{"model": "text-conditioned image diffusion model", "dataset": "regions of photos with short descriptions (Visual Genome)", "train_examples": 101725, "image_size": 32, "horizontal_flip": true, "conditioning": "text", "arch": "unet", "objective": "edm", "cond_dim": 192, "tokenizer": "word", "vocab_size": 6471, "text_encoder_width": 256, "text_encoder_layers": 6, "text_encoder_norm": "layernorm", "text_encoder_norm_position": "sandwich", "text_encoder_activation": "geglu", "text_encoder_mlp_ratio": 2.67, "text_encoder_head_dim": 64, "text_encoder_fused_qkv": false, "text_encoder_bias": "all", "text_encoder_qk_norm": false, "text_encoder_layer_scale_init": 0.1, "text_encoder_parallel_block": false, "text_encoder_inner_norm": false, "text_encoder_drop_path": 0.1, "text_encoder_positions": "rope", "cond_dropout": 0.1, "norm": "groupnorm", "hidden_act": "silu", "weight_standardization": false, "widths": [64, 64, 128, 256], "blocks_per_level": 1, "scale_shift_norm": true, "attention": true, "upsampling": "nearest_conv", "init": "trunc_normal_002", "residual_init": "none", "optimizer": "adamw", "learning_rate": 0.0018, "beta1": 0.95, "beta2": 0.999, "eps": 1e-08, "max_grad_norm": 1.0, "max_steps": 6900, "batch_size": 128, "epochs": 8.7, "lr_schedule": "wsd", "decay_fraction": 0.3, "final_lr_fraction": 0.05, "warmup_steps": 1380, "weight_decay": 0.1}
Rows from block 7 of the denoiser, named by matrix and row number. Each number is 128 + 24 x the weight over its row's rms, rounded and kept within 0 to 255. All counts start at 0. Numbers have three digits each. After the name is the row's rms in percent of the matrix's.
# convs0: first 3x3 conv (model.decb.0.0.convs.0.weight, 128x256x3x3), inputs 143-155, a 3x3 kernel for each
convs0.3 110:133115137145132146117115113149111110144134122159116142118153117160214134139150115128122105179144138119141114133127140139140145140143151107146134152174169101148135114111103170191185132138131136141163154107142129151131134154166174159173118175126129153108144173126141125096142123150070055092144109140124155122128183133137124133125098117101039125066079069
convs0.4 104:108107126127117127106047071111085089070078067155169163160146140128149150108156133092113120088091102096083100120150135103133144107107103132102145125101111074083091118119153089064081090064064105149151122171122088049068101132131128158077217220137140105155180192132121117098095110111086093104124126131112184117098153104111091087175126154117109136167168139
convs0.5 122:125157129125097095134128167098036097092086122151108163125124145144061082167070100105133111127119119139125143120150158074104118133120119135116140137110101122118102111122125126086079135109108098196170143110037136130130124139134175168177183172149107158187173148083138145132090121097118175123179206151132136122118049109132092145128073109136133122159150133
convs0.6 106:123128125130118127082088117103164085188225205157216135125167160101105130124123098131122130101121120110119129107101093103115099105102119125124100115133130083091118112146117123133120143143148136141141084088115099083087153133134084103112138116123113168160098127166082103101131113069088075085078063073112147130145163127145153095149171135126133090167153136
convs0.7 095:152153147160136147144128145200216204196176202184185172163166161128152143148170174103100098098097090117109111147154146164165152151153142146147145113154139153160164145154136173175144133152145144151149117144160119118150197202183170208217148187207175162141145153165156178173155165191194191208185193177186165151194180151179199185174165172154159184147172176
convs0.8 090:170135136135079093136099136136106139104096136136119125097094090100087106095102104149130138148125135144125128149136090154157120123163103132119117170146126155124121162146081184152087139159131056076088081084110105063070098082108111126128102103109050041075050057099085086077111149102140199156079181103093126129110164151086143128168094129133079085130103044
convs0.9 091:159140143103068131136132210115110138120144173086128143131131114132102116148145107118125138128115120130118130133105099097104089118118103166197226134133148112083063090141095095108084080086082064061150165154152168175139102098187149159203158190147080134245150151183200190103086062081069111094111089091117158139163163132144162116091103097109140145169198214
convs0.10 094:103152139159141146137114137180114194121114071217125166142086153141095092141136218071102115114145111123124131108096109141126097160129141093063138106155173122138221098087091227142132188119102114138061060156151062092109131110127087160190104176185108161122113159095087171093106095072175151128161153102147088078123143120122122155113083181210115129180083046
convs0.11 106:144114134088024080113077134136158147153141148167173152127078095133086120112094095144136121144103132136110137142153132148128131122097099140108137129088107120101133159131123116072097148135139118173157071123133082093115107154127103113098136144118139140100110167127071100103105127128152195147134186129121202105098124102068044074131074108107100108129143142
convs0.12 110:090116124112146147114141156128112120089056111119106114171112099209104047136129146134146119027137134168136140114105107130093109132135145131116122092097141118131112120124101220172152107102109083133135000187199150154114117101128126108126137105122126110134131134140143128132122154098071190112148141116143091084231079000119076064081130118117164117128155085
convs0.13 074:181164097135152109183156133131093110092085126096091114131056132089048163127093163115116147121115139113120121145128092115141125110129133126145172102107121140118128181159126094120132147121132050112152104144104118100056078115237113092169227160163112191211125148133113112098165177081155167144119163114152126130151126119117130116210193162171148165196143134
convs0.14 108:095086079097108095086130095114106157124115133136170173103091110120097098140144139130119144152124128148120128104072107098068100127106112122117121137132088100153113124119116123129115116151112132105087162158052129146084101104088145152067087049052105067071142169075101164172095112076094100102100106092130108086084124052101127076107127096133175114117143112
convs0.15 105:080069090095088066094131098146097149135082152144061134132101159113063131099062105133139130143125122144113131129084137141080140147075140104110121103132119093158174123127129094092122125125112091144098102134046077088042070125090082165111069121124085088139088114116060083128128133111119099110156088098058101081069100086085109154126118135093096120056043115
convs0.16 116:096124108117119105133121111091097106085098094123097116097123103102105086098111120116118126115104106118106112109144118107140113102135106128120122132150128141153127130127114137111080126136097099129130095154139104121106082062073110118085113106080125112081112102102108080093128132123115167141071152124096068058107109078056093070128115123098087084093065071
convs0.17 133:134143125075091095104125133201192176236075213181178151123182132140118212104163128116111118101110139112121125141118129105107102118088115115123156125132191155138135125132113121027120135150127110080128058197058135062140081157129140238116110118140131136115133126125119102130119138142134194096136140128133198162169140182164184170137068084100205065135127116
convs0.18 050:133150173146126175189155180089098111061057087051038049093143131128142090131143096105137114115138122114115128103121163115089152109124133160160135175124106132147129099107142123106163130069144184164152223222143202170137206155111221163107193145111169123083220168037193230154130138177148162200122141179134121144139090118121100144102049136140091189129099178
convs0.19 065:115128130153125180124145147103080033060083056127111122141147159132161145135138133122111082126114102108101114155102105121118127115123128117139097207168141111116180133068062161102134124139096132245172109190180109072120075157175167228139144098029074173098111172115120118110121085113106111154133109154090128117113117129111100132104066122165105142077068083
convs0.20 072:112106117122104112134085055083094080104099111054056065111128135123148130090124099119138120104139134121138110148145123151118124149139150040056156037077127066098078096086103112103118128111109095087142072105096155150137177132170165144131152167114095092145091140137081092058086104066089112121097111196077107100131165147095105082082071096097082112136110116
convs0.21 094:146125125171159144129154178239235159140147088107106061148163154126133120128151145155133131145131111120103112118103094121129101111145142053081136081119109145107087135148112115117117113137173093074045141165157143111111120145168077113138134143122085141133127197175152161161094110084180196228079116165097107153114144130107120110098123168090090090113126131
convs0.22 093:178179117130144135182171201138057122039000037099027070134139143107081088176127128096089086129128099118089095084128120134147130093137143107113096079127118160143132136121099105094095139147191121139120141185168145153124130147143114142122114120077193155081136139134182135118124114115201182160032127114138089107095123121123130125141120169147089162103105151
convs0.23 132:128110125106115133130096121090171187083155152124153146091097108128159109155126083086136106085127113126113126139122145113116141135122121149121098122117075144163137136093140119092145173121131083137103057108089109152150126108087154096076102080072140135121164088109159085100132112095112095091143082118065130127097149096078152129200128181173102137153068100
convs0.24 089:153162154141181198131151151094150134186201179042143084137175135132146077121116082148151123121115074121120127141128120099131138128127106117160111112105068078067057130135138080119157119139119100136134194134081174108139175192132189097051176097117111221233255137052187087080120107108096113167124105169131129142160123130122092131162138207143126154214112132
convs0.25 063:159187147132171133184174147116050030121043062046023042094164173148179126147140108113122118118126140154145122112091149124120142129130132100128107076147096160153154144120125152094139168116119110192154170192166149119189122165121148158110121145105124252083181189000116110161135133178192141201144139205110123130086153150133141163151115145188077140137056132
convs0.26 131:112136119121146138068100092199214215166184188210212190132148183132130151152147150150134149090067094123091100098083102081073089105097110106126123112142127037075097113098109114079082134109113048085077046095043024027019117090091114114118140125136118125119118123106118126113096120096092121067074089048145109093139118106118119097088138113129170154134157146
convs0.27 064:203176153201163161166157180066065090028040051074042043113133130100112102067094102110104095119108086108110099110121079099112085148122095127145159156179183129120147088121071118119091114105081150158149157156179147124130108088100112107118128140172133131174134166197102124161168167172181188172143179127125122109146147118142149127093108166108088158122108152
convs0.28 121:143172158173164147084100110135101173086106122114109136124115132095099108062103139142112095139134101096095076097083104069088092146168150126124103142142120101108093114122089125131119099132120105105080119201136084152071068097110127144125100119098063054069078133093084142083120134110107150145127172156086139055104105078129151096084125148169184181156161125
convs0.29 134:119129126103099125133119139080039072002000049064058067100097111091140143092114141149084108088029045153084100143157158152171158155162163132151148106130116081113098100142115141147128131131131131140120144150136119133109123124099134148121124124121116142134123177156098135136119093090106084094106087095102135123132160152137146145137111108133100094148123134
convs0.30 105:141167157164224197162157138078047095044026036082055058147138111147153106117138112144135131152139131147142126147163155159173163132138150159145094146132141092136107116138140132156175121114117134153108137166157122130126086134107112095115049104098135155118135159153113145122150170159175185184136127132116120120125134104099119106118132119075051093075076124
convs0.31 069:158174140131145138171145161128074143132103169055073162120122181119107142128092107132130115131127127127132109108152127085147138092149151101128112106100085178152116116106083069117133106093140132126123189133084178162123106084136129053085191166143161131156203099085211139143146186176130181145071155093082097161069089142091083123144057093117061120144117186
convs0.32 089:146167120139128124138155180125206199183212201160136106183151099142102095099071080128105101138115131128108124115135125131128101117123116109110111078115114130153135088133118123161108157125155146121113134074094183140111169101140097079157146174147099136198078085213102069073148164144116113096148105108151088063161131119069150174109182176038125155159177195
convs0.33 106:161107112127119116140159133155137111171179066140134071122047136110132097124123103112143129142153152125135127140109089088063111116123146129097175172146132109123102118134095091101117146119079144119155147223190131154122133084162211212145194142073122091208148235119130167091116159077045110138106128154115062123138153147127102087172190123227160096211166090
convs0.34 070:113156177106152131140152061129105107174152124138111117129113133124147121149124131126124105149144108130111134113125121127133138105116169157145160086143148138134124155124174193185197109134174152167123120134090150130102143150135134153108090058034137193110147129007144106051134134118167136158135146229131106140120113161138129167179157130233177111140108072
convs0.35 055:133130116150118107148131108193212183235248222154241232129136130118143133113142166123124144128117122134118122130140147141136128128107123127107104080070106090105092146157150119145147076129157166135128132092115171139142160142088089069041086027019147133093122111095137140130143147157155139151140151172151181151160169155136161130132144156136138128122137136
convs0.36 091:084098105152149097132149105092094147075056134140121207156149200138124188119097140114123090151163128163132104123161123094112094116113123151134177096100179108116112131126103108102089112134134175106115177175140105138111193141138195094158166071123166048119165138168104132197109166146110149131167173161148155127165140135155104130148132126116119067071144134
convs0.37 117:106096086082071085103106113103190163188201187175199159111163078131214126093122128103110122114107123120106100140137134104106096117119119171170077192234157127141150136158148086116119104140128143142135158148119106096108165167122194253158161155195146148101159190136129142132118095135098078113088074098140163126169194159153170154186106149154080135155167197
convs0.38 085:084107108093090093116100090061103099076115100065091088115146131108135114095125123151130136129122130138133127096105106095102107096106101104100084070094084085089088066068072055054073080073087102101094084065072083063076076072082059075065066079084097076058078047032047038038103103086111126104095113074107106104096102101071067076064080052056077057082085060
convs0.39 085:138156154167160141160137112017043062000000027016017019123123119100103101108120104144166178152176187160173176132155158133144149140135156135121167101098156094121128117161159134160175113137134117120133154151133151132129096082098102100084086108082137118136121143154123138150162164149186170163166153188132149125142126121128152115131125103124123111081086087
convs0.40 052:162185110161222130141184152134156188172154156220148180163194166141151171152094143124108121155123107161126114116123129140150126134115118115145069053118121066099191138142108151145122116121114152179122126114105131072134119162126084099087078026094129214111106104168105004184141154145162164161166134155114151160124134162125130167155117129149127124073069101
convs0.41 084:151149140137134156157153171129118080127128171130158132132172101139151116094120097118136129127148139138146141120108112104107084112100117140188156151184146146128144160151142165157161126129145101101137132091093125096118083122141139116095134115103126149117140148151138119131089080103080107085102133138124153136137173159111139148125064166075074124125104143
convs0.42 062:196168160184192171173224182177191152151190148179182151148136158149151133151165160111126112127107104128118121137127146134113141121126151179125127194167125150172152156152144173131162144135153182221173201255188167171167102118114140152120131137095141188131176225116108169136158193191196201216196201205174156155179160139170152160151169162186167161137143135
convs0.43 107:163163170152087100136037095142170158147227175108139100137075161118094118096171159158137132130122112127129105100103112101084113110119128062061148071086120079104094120174144105113092095109088129055129102097102121160142096000096098078130120174156106000127111134122094166088099067062076077090086131136103159140104143115073129075157159142154101080187100120
convs0.44 118:171143130121126130087105112113124129120100096136107116134046156129164159131127134125116126116113115157097142122128110106103109127137116119064157114166168127108097133094127117070056140109111129072115091197171161120164177026125130229175144112132118020146151183177112145078112150109121112142142158155146103154162037147131124145054143101121179141108159112
convs0.45 084:104121122110112098116100104039078059059115093052100078096124124098121121096104105138140158138128138146131150106101090087103105097112104117095107088085085097107091081087095060057049083077066086097102091080098085086086093089097091087082082092085059057029069057031073047019113123102103114086084106074109119098102108112047055074082098098109123109127130096
convs0.46 120:119125102089065079077094093109151158187211193146192165103130148181219201131128113161131138145090120145130134096099108089100106110119119123112108153155143085090099107110105112100103109115119098103097045059033085084080126128128143173151129138112108143107132198186126140102111080078078036071089062103102133105153149168135124117159148139066073078118117122
convs0.47 127:147122141069002057099065101140123124118079093063106086174169149137144125103106154120023104118116117135158115127144125112071096117094108094089129059089114087062128139168123109104081119104080110010120122241155151235117095072082106174093110135142133151127115189129112064093140144144136112169132146145138231136130142134059000047087040077086068091125121102
convs0.48 115:139131121121119109139141120142135144167160171147136178130125139141121148136129144141136138137124117129120113097087084101091088103093080094084099090077094071068080120103101091084091089095089116112092107146092111092086096098077099117088107103081131131113146147128135118108137149136135164141096109093104111119113106118102117114125135122122125107148141130
convs0.49 117:140088088115086115142156148166161128131146081142154119148127147122090035149108091108112133099122144121122140084077087089110164111114120143122131144132111115118123115097069126113123124121084087082117153182142133144085125124134158136108094076094126159137158167148147185135112099129062096168111093112101113112135136161100127110142132127103085121134125161
convs0.50 066:069113160047119147136154116125112162181129122166157155105119118113091069165112084108112119121132107120118134116114150078099122105104116145121117093043064110066063089105122078097156082130163110137139207116062172118067153199157232144089171110057128159167196078000167092023117116133124130109136097129161108106176117130129128165121080136148094168167101144
convs0.51 094:095150175115146190188182133072066084069093073134126121140126155119101101139116122170161171117128172123128166122136143133138093102115150108085079130079092155134124095127113115145205107117120131123099203178142156167146136111081130146105151117066123095123159111007109139071107160138139121090068056079114141136125128115137123150134113084158140138120112098
convs0.52 073:083069088139122137108140127125110113075123104160120165127147107093152060132070114095163107132152122085121086110096114128111126102140140186190193103135146117131164133118124170173186096112133090093102081052067085114104108193089119133130160182143117096113058111100115078123080093090135134147085125119122150131129201145119106139120114125180097179117187140
convs0.53 066:097135134091096127109101096150178188202237205140165130135141120119125110104125125112118121102126121130142145106143131072121111112139146100109148096080122120109115088140146093144190106158177125047051148067045150145129114066050107049035115109067171083116182089016136116067098139155092104128142124181135139152130134153116152157157110073172160095110145118
convs0.54 086:135148136133161212079137147089052093066115082138112105157122130167110059142131136143121102140136121140130117147156145101088113150128189116101070235160109081139154119111118148130194132118170136154123142183148117147137108071094199161078170138099070066115139142086109118096061127127050076085167116136135107119159131156138128179062064101110120159117129131
convs0.55 129:131151133113170093145135090120103100110148104121091112150135186114213117174100133106131124159012106111137124129116139112157150108125121133138132084127148126127117119114135127146135117167114128143139171066150102195189126123128093064073133127113140097143105255094143101124121109111148137146118157141128091113039255123102089091105123133166000162115156092
convs0.56 131:157113112144126135102142178115126143087167196142156175138118119126113093120130132121142153076106139137137154109105108087100141111110118131099108162139155107115140103133140106129151158154145140124128113152168085142130113110143169141115116129128131111122124159178111134139112116127120166183127136116098128122140154143149149108147154151129168178136147143
convs0.57 117:117143134109158174123115074142189130152178142095134096142129081171133072133102062121117130116125114106113110116131116074137143097109106113127105137109102098051082107108105103153203063115113164116115217148104147049083141122110216125021170098065138153126208084000153084095132105106116091165137078154120124142112067122147140158143155152180145119147110063
convs0.58 072:101066127044112190065115123161143182147151179113127133116107139164164160183173141118117129108110135130140143130110095114141155134127122102125143168127160103088102124129136114154212105121094101121143084099157136092080105137120207152092141089114083128166147139142132096072115077062121111115096097125114101165175172154147151118107111166137170212131102101
convs0.59 085:082127081107185125113146106171071171122092169171160207160137149162120117182093087160110092141098114147106128127128131128135135136138119134149127079087109095076086109094139076117124105103116113129105113113110129119096172196138141073068110071091081102138098106138119093114065147131128206171058186173134134125109116111095083120112096119103108120110124121
convs0.60 110:109119133092124094128138160170162190112107206089135168111112101105169059119097047098136123095164127132134098099098156116102129124125110176125101114141117111083097103111171082110125098128176094139072116167100138124137117193134134229069131176216131112086168170157139119153118108088091073111114123110134131146156171135140155118170181201049045110109158244
convs0.61 063:132049035118058083118090086196122132211192105173194098132073138073182164127161142110110109130094090135104095151106116119081102139117140113087131151151136115152158164113111102117101138134118108085117088137142125101122117128113138245153152223127093119144105217121050217083083127100099052163132098167131113139141126112127145116133146104215129122227042128
convs0.62 123:131150167127118137181126109162120105202159101151139121157133138123109096131137129139121112128114104137136135118134133119114102110127144071049102066037073130072040134150133132150130127163169146112095171109067131142115145126147127113141124105113151115082175110000139114053122140120187154165136145171109125147092122151096096163158098119166141109130120103
convs0.63 079:044075140106111128099101080134125103063078044124110082147149120127118094173150119140130086134103141124090096112109118127120125132127115134153172107141132156125123150149123188163159146167159100152123116122144100051124116147107056062110084104084086122102095114094099104149073089087111107132107122184137132092108110101129141121076083110111116071080099084
convs0.64 090:085103103107187167185185171094030091000032043029030057107109111089105067104078094130194171103134123132116106139130139108134149121120141146165168144111126107089134154157166102139161147133166111215176192182176148101092138179168193067087228128122089155112136138149119101149129116107135156160107128119100110114125118103110067087152110090141143117127111124
convs0.65 064:154101098135112097131101110126143102113146110138121118120081086125092179114177238122137135116127142120116113178115092136102106154109148127137213183170203109123146132154091156152101200146106097100139119199171128148097043065161080146189154242223095123180114215190106160088151133102140127135117094125162156132159137084113126072127150100182185088204181105
convs0.66 120:101100117140102096173150099136205141149200149125186149126155127123178141129183155099143122103112112076112106125133114120136119120128111100119147107133122108145110094174113078159136113168122117117098107111102117130140117159135120181137095149129164159137123139123109133130171108155150108159139073169163170094151154080169175079144190119159206124152202123
convs0.67 140:166135144132077085159089109120138138108132139111126134118108120122100116109092111140120120137120129114108119091151141077141135054131127132134147119128117137155113121131109068109129101153167133110097123087094110109121086094080128109089114087072107100123100092110088134142099116128083145173044131140095136138076134143095147137157100088126065073130101118
convs0.68 103:103111096104111093111148141175176136176185149163196156151105111101138138054112084143137134149144138129152117100091105123122117119110103136138156108147130091141123054092068082092062073113093152127114142161108094156119113151160127194150099165134172154145130179163078142141123120123144128122098095070048105071062138085061124056104165123109132087178183145
convs0.69 047:143124140156126120141078097092065056145120132122096119138117116141160143140148123121141141113143151137141115117132129131138105131147139192181151173178212120122131147145162154156159108102085131119170103081143134123115166126137162124153149156140167176110184169168194151163106121124142119111124117158131116150163175166146172145096044124121083113096086116
convs0.70 108:156137120158135110131106139127252139210255181141187126112172091174179101145173121125129126152122127169144121105139129105127141135134151104106084122127111131149123124154147141165185131127165124071120124071118151139162132000023134012042187138152125080096124084121115079155137165183121126152140132154119128160146117161156149142128108123079102111099149203
convs0.71 042:070143152130145134109141106146124063203177133133114127156146155167173164145098134122133099117115103116147129160112116161125122134135106193193137147145119067078169151153159194193169139155107128161131102054111162089114206232213168115123130065062135220115131109134132060171115086116116122141121084168106132158155176187148102149060048118100084127111081125
convs0.72 079:113129105122178130101145089171170113151108153132061123162172084159113136122086171132116099099143108116139114124149146128115111127095098110156120115153129041072133130144165143171126070119132096148155126081123149061093120157115117117088126062057129189116121059091114000113080108138100090116125126139130169110145122114110088162177120137162125114130062085
convs0.73 120:130124136127105105098109098117145117133169162151159163103094108139213151129168111099147104097000089166083092100090115103139133128139093124113121116121091109115096114101147146128124109172135125177129121022106151120153108142151173136116123088155096090136158176057119122099149154170128146167172178149100018116196255121149250119144155130102000103113055126
convs0.74 113:147138112174142049096146142140099110146155169156168143106121100110111123089107136162121117161099111125110106148119119147123066122118123107126145092144143111118132158124117185149112114115166147158117094098158161137109092145177049081216158096096070166130038156160117085113132159081142192126098122149147151084134165119089120149120148192129131111140137145
convs0.75 071:111120114149131039141083079092079060073034028152099105100107098128118062164142145154140149130139160110087101123134170136130118119113116134130151106140142155140155147145151153148129135133170173181165139125144091092126206139136111096153174145147151115075141170125135180221109140161130126160074132144120128109147126118164129137142094128145091083111107133
convs0.76 114:118140135160168113196150071151099141065041034200130215187137171119109127113122201141106142128108113131096109107122136103120147141145144116141115165140109112131145110097151143104114161146143129165117130196150052116089149124098169161129110132137131104056145183141077126141096136123144181148124219093109150145152135116165096128126133108143109094133112101
convs0.77 088:101116132136126120120137114112107133134120126158123149141127136146116131164143157118120133124094120117109116130074104104056098115095133078097088133140097090118126079129159088090117092146103041090064080187085059094040061081060095186083070106089090036079113169116098134136099063065066049076109049096073078070088114071094089073055073052111140107122137080
convs0.78 124:138145106195157063155109105141148099170144131160168165155088133109103167100123187147120146094125157162144110141115104155107076131126101151110117110134169126129164133131103119139078150122083179137141071100219104121175157154117084167167140125171164135108089155195093168192124115109109102151084154157112077096146139122129136149187147151206099050176127138
convs0.79 051:091118150126173121112159104078089090075074077061043060132107109138137126149124149116122111122126125129137117135149156152144165152136174163092101092150145090129183166170179202201214164190172162207141160179155125117132145137102141168117118117116160196063115180134106095174112122125164119174174119164130151187196174189170135139117136118126120127086068095
convs0.80 132:100099102115130123147147094150147184140154152151152172101084131122096113132123145129099082135115118143131137116134134124127122129129124128104114096083109118104134117144138099129127124140129136124121159146115113088087157084108142040117108051119122097151136096122113090130152175137157178160153157139102080102090051069087087090061122099082155112104137087
convs0.81 142:093121144089134178144133120114135138157153174114156139126103114094068071123126132141110094070086084123112087102119112132125103111136118090091120044079132128113110126129155173154132108148154144107133112113173144136140146144142126150150146122110127110166140124141132134127091124090182153117093122131105118116125155197107141136114112156188169153143145118
convs0.82 110:088112095000161189125154136134124154188125133159163144151135154194146108147105137124126141065096101108125119120115134123115138140129122144141121148138090109107149102140156082154188134140146158152141051142198136082127158147167233162061135112149128159092102183174059091175171147132115141112114159116130149129099137135127148100161112111184161165178151133
convs0.83 148:117148137102142087109124098135131130122092107126151123144169095153089117106187134097103100100136099124086123130149127117148123110113101116162105133188160107175096110180144098140163087184133122133120105216103158100106103128130170160163119149137127124127128143118142159127156116128136166068120084146113119129151116106123181110150160103097188106153109119
convs0.84 081:123083121148161115119160111173147124124168123035089098141137178158180147124152115152156130109129114116156118132109133100101138121118142130129183162141149102161155164160142166176174157161177065047051161123043145167117106101112124057043146088051051101119140142057063129143121158127130127213171121231110147132155164149103104120124082097158151079119089108
convs0.85 091:139145121175183122122140120080161113090163152078122141173198164153179153156094128134125101158127132173142166138130147135139118123108115141143118107135118112148194128137102130164120114143117126186122083068115093045168137153151093055126104070128113188123076127180091052211147141159111141145153111150116109087114102100137145142111104138073138126041126182
convs0.86 071:137136115150102079104114113119160140215212209204184142160199137202212199154176168099115112098075065145141126140149156128122115151128128180145125166138136123166184153167175160143171153143177100092081094058039122118128150131094170189170150182169147126138136125172122136178149161184134145130192146146117142118107133137155192178115098132083114135132160198
convs0.87 072:170150114155171141152164147144127208145136204086103119132140179147165176148147135140152139121137146122140134121138153134137143130139144155148104152156112140146106151158157156185224121136220129145093143179096134161127141148097141118066099073057143156115128143088120125098138158156188145149193159134166167122156163138139177153128133134122110158060082128
convs0.88 064:209141139172162148141152169170119204083101134116067132105107166124106143152147183137129128146145140122138135129138132135121113154109120134100148212170158111162147152158142177179182161164131099094064137192158100177147088089095093105126055106124133067124111156177105186121131143122162139114168128108136142104132140109110166138093129177114150172086113102
convs0.89 131:146056143113016061092097080116127128116138128101066113121126143138141117149108160099075100099032094124083106132131111122141119107120130127119105107072121104061102112127098097146117098078123112107109133124132135183133142165139148145135169079141135092121118121136132148123140167151070102110134079130141108133092131111102143109137121139145145096125132142
convs0.90 086:133123108108132087202188165139178170102195129186211132077098097108117106089115093175131100178145133127133108125126101107130094109107095157195131205164139146168134150162117102151133110130114167138141158093095152127100099086166170079152182138139119123163100092154147122139122093054100098040034064065141155115135146106153107134113134185099086102150137137
convs0.91 131:115147132138044117105136103105142126099237139132132147149113144097247139120093120118121089107098121115141143134149137144114112118128104089120085107141097090116076091124142090141100071158079159168142149126138140185146119101130091238131126122156139136160103174159162160120163154145152094187109140158165121117159129139157135133158166136050114074129180148
convs0.92 142:120129129139113082143129129134111102132141130115139152100138135048116074113153147122133140083089073115120128083086086130122108115112092091118168019074092102095119113106128171121079093104087117130126100104140138106077137145110068129185070069084108108099090111113130110120066073075181148163076089061094094093103130143113102085097101081139123097088081082
convs0.93 093:151100091157118107060122185137127144107101142130101132156138132145156191142163162127136157105143140149140142126122117132119137156134098167143138160152187048077104118132129157162130126139106126129109071124170108119101123109115122143155055094142165142107080153228095119129136111122127138143131119080099125130110134124144178136144142156112136152073073102
convs0.94 105:147090115133083088123102199121086161066095118128124139075134135083140119080101116096096059103112097089097088127121135124115114120125133122124151164133143109168095105097157110108158120125170125099093070065153113164100071126130113136127152114062131103129103107168117132113140082144115070146102065124131123128145134120114127138087088154085103150097149168
convs0.95 131:156139109198167043152142129141142162145105202130115167121120117130094116153100106127104133115072082120108150123124114128156137117140121119103144135116120122099135143140119153142169146125162121139097162210085127120085146141137076132188122119135122122127144173060106115108111132152115132186114130147121124129145110064134105127156131136145122165136121162
convs0.96 118:109146146007090194148191131167125198133117127154125189145132187111103143165145175122119148151135079107131103111114121090111150126132120129123165130122144149120170110123125100084145100105125119127163186255097108112126097134073166192107095117118148140175145127120136107176143139156151133166121148146093106136000000191036049133139131073185106143104077077
convs0.97 063:123141141113166160120150139067075062057095104127121092119125109132118089125103068117130136137139122136131128143152137143158160145142136185189167145140116131129152138171147124158182156147156137137175151150146131118086155158135158129085131140124111153203163145162140119150123151143127141157139158170147181176184187184173197174114133131099149167127140145
convs0.98 107:065104110086093134154115115111088101091104076085137121100085070070089077113116091108141140083106106116139113130118136135128149120133140096102116051087080078117096126159155089119148061079082129124097169160088090145121129106121123094077098114101125084049145149068130138112136122138157150132148162131083142091099157146085109104147134138143141130115109137
convs0.99 095:112129104076183129140199101077131151121160180127153144088114082097162077105088074141122147108127156119078094124151119123116121128151148135130110116183151116091087070106113084162150105148187159094129110188134145110073225121230193171140201077171147045113121249185141128080100144114094052061078102101139138147099169151103150118107148167143123150162164157
convs0.100 142:151128145164141154136155144223185220052046049081092079095118125084078075134128106122116128136120112109114110150136149099111106117123129089093089201152138126114106115106112129105123133126141121133137091141126096096096126135133133166145092087080145135132088104076074079077088071067107108103148147159111106130121117090095076086112119136122137150138139111
convs0.101 101:129141154123152138115110140166115137132164140123157140169126158169117145155144119126131122136135126146151118109091098084056090121094127038089131099102136070125110059141090068110068086123085123065069114164129104224180122018062146140147161185131117047115153145169136220193093108110081083056138119108101118125136129122113181104082119109100136115094140155
convs0.102 112:137138128126135117147134153123090132095102101127113105147138160128116174131115170147133146154143111170154120115133125129152134095152116123135134137109138154121104113112104078098101107116120106120096068116109126141124053037053119103080101113083095095136049073168121105149114122060166180132094168100117148125159161130100138103109119152075042068116072089
convs0.103 084:090092081077077063105086070036068104073072090108088096143160155144154125129129134084124112115146131112101095138153136144133145120128127034075112039068117058075092131103108107109099111101087096108106101094081127109142118162160139146153132131144094061115085072111088081107081074065098126120058117127094123098118146113109140091116109128065085103077071103
convs0.104 065:148117114143111121086096134032072056086093102087104099131124129113111153138083097138147153140145146105151136152156137149160118143158140191192191151159177110121126171157140160185173129156142138147148128120136134123104132132155108108138117108115145134174122139191155125130112102110120121117134134127159135144163178173143147159125141135132137147143161146
convs0.105 108:081116129111089040140123110173140112125181075134096164102114082104209100069104056105148120147149105127132092148129137121110130122147140149133154077142170086189174134115129129103092155143144154105106120071103125123153172126136130156154145240135117079103079185089050130107136126145121108106141150166127127136164235137131129106140133166130000104230156222
convs0.106 124:139144109106132097160166139166175204123112137170183207147131123119090116130152179139129146123108104145124139092094098084084090092114103116111116129136130128155146075120115039063066137154127101077080161175154093077076152161171126114123112131141139098118164141115112093106130129125162160185092120107115097092137134099126124073128179156039089103125126129
convs0.107 109:146184122185149104143116167171153166195144185165119156127112156094090194113113134093090158118135147138134125140123109145104083112129094138130137131146217153077114124116094158117079128075097095117088013152215112119127094145119043214209118153141103148066036195227116132092154149119143129091076190107154136113134155160152133126221179153191098132144089157
convs0.108 046:131111112135111128092102127060091082134155115110099086113141141145144138157126097123133149123123113121138146123130098087134126120125102178162145203168163118110137150168110125160152055111104076099142109118136100075095140151188196158134230145126143150161178174149186140166079093108082102165106106130171146144163129167138123119116080131142156192087116125
convs0.109 107:122094090104084081100085078110092088125142118126142115123101131139120146117140122131120139129108115134111126081091100076091113088113120106084126096096119070121099063128134062118119078126121116079115091112093110152119115090141116136148120179137146094102125125130116166171102099094079076087085084101073112113050108086052114076115127100136139120145136122
convs0.110 055:116143134096114133102085095084092123083104127084054093106127135143113142168144123085137134107137137133151146114129133098130134126130134154113121120119173106165218126135143139162181116132113106104085162126095126100140225133135248130119188170158171126137186110148180183182099109123117114111115072105137139157148112169142146138107066114152130150092086111
convs0.111 068:166170145173200169171165162103070107077069107104069118170148143142121094163132134145116104129116103121112105100120105099125126095139141106128123123112099179136118064107070050113159083095146149141122179187104152183110102085067094082047167113108144122166192142052150175120132215195111204197085157165107130139100112118117112107089066095108086116115130144
convs0.112 081:112112117134115127091122131160170170178189185070051076138152142130148149109141181109125113133152143119122120160159164112119106128118134126125098203138099080088086124148132154153149151152159067064090138111100112126128083083129186159146150135144139100106189158108116150152149148159024059074162124143151132116129138137145169171125123091193176154189151134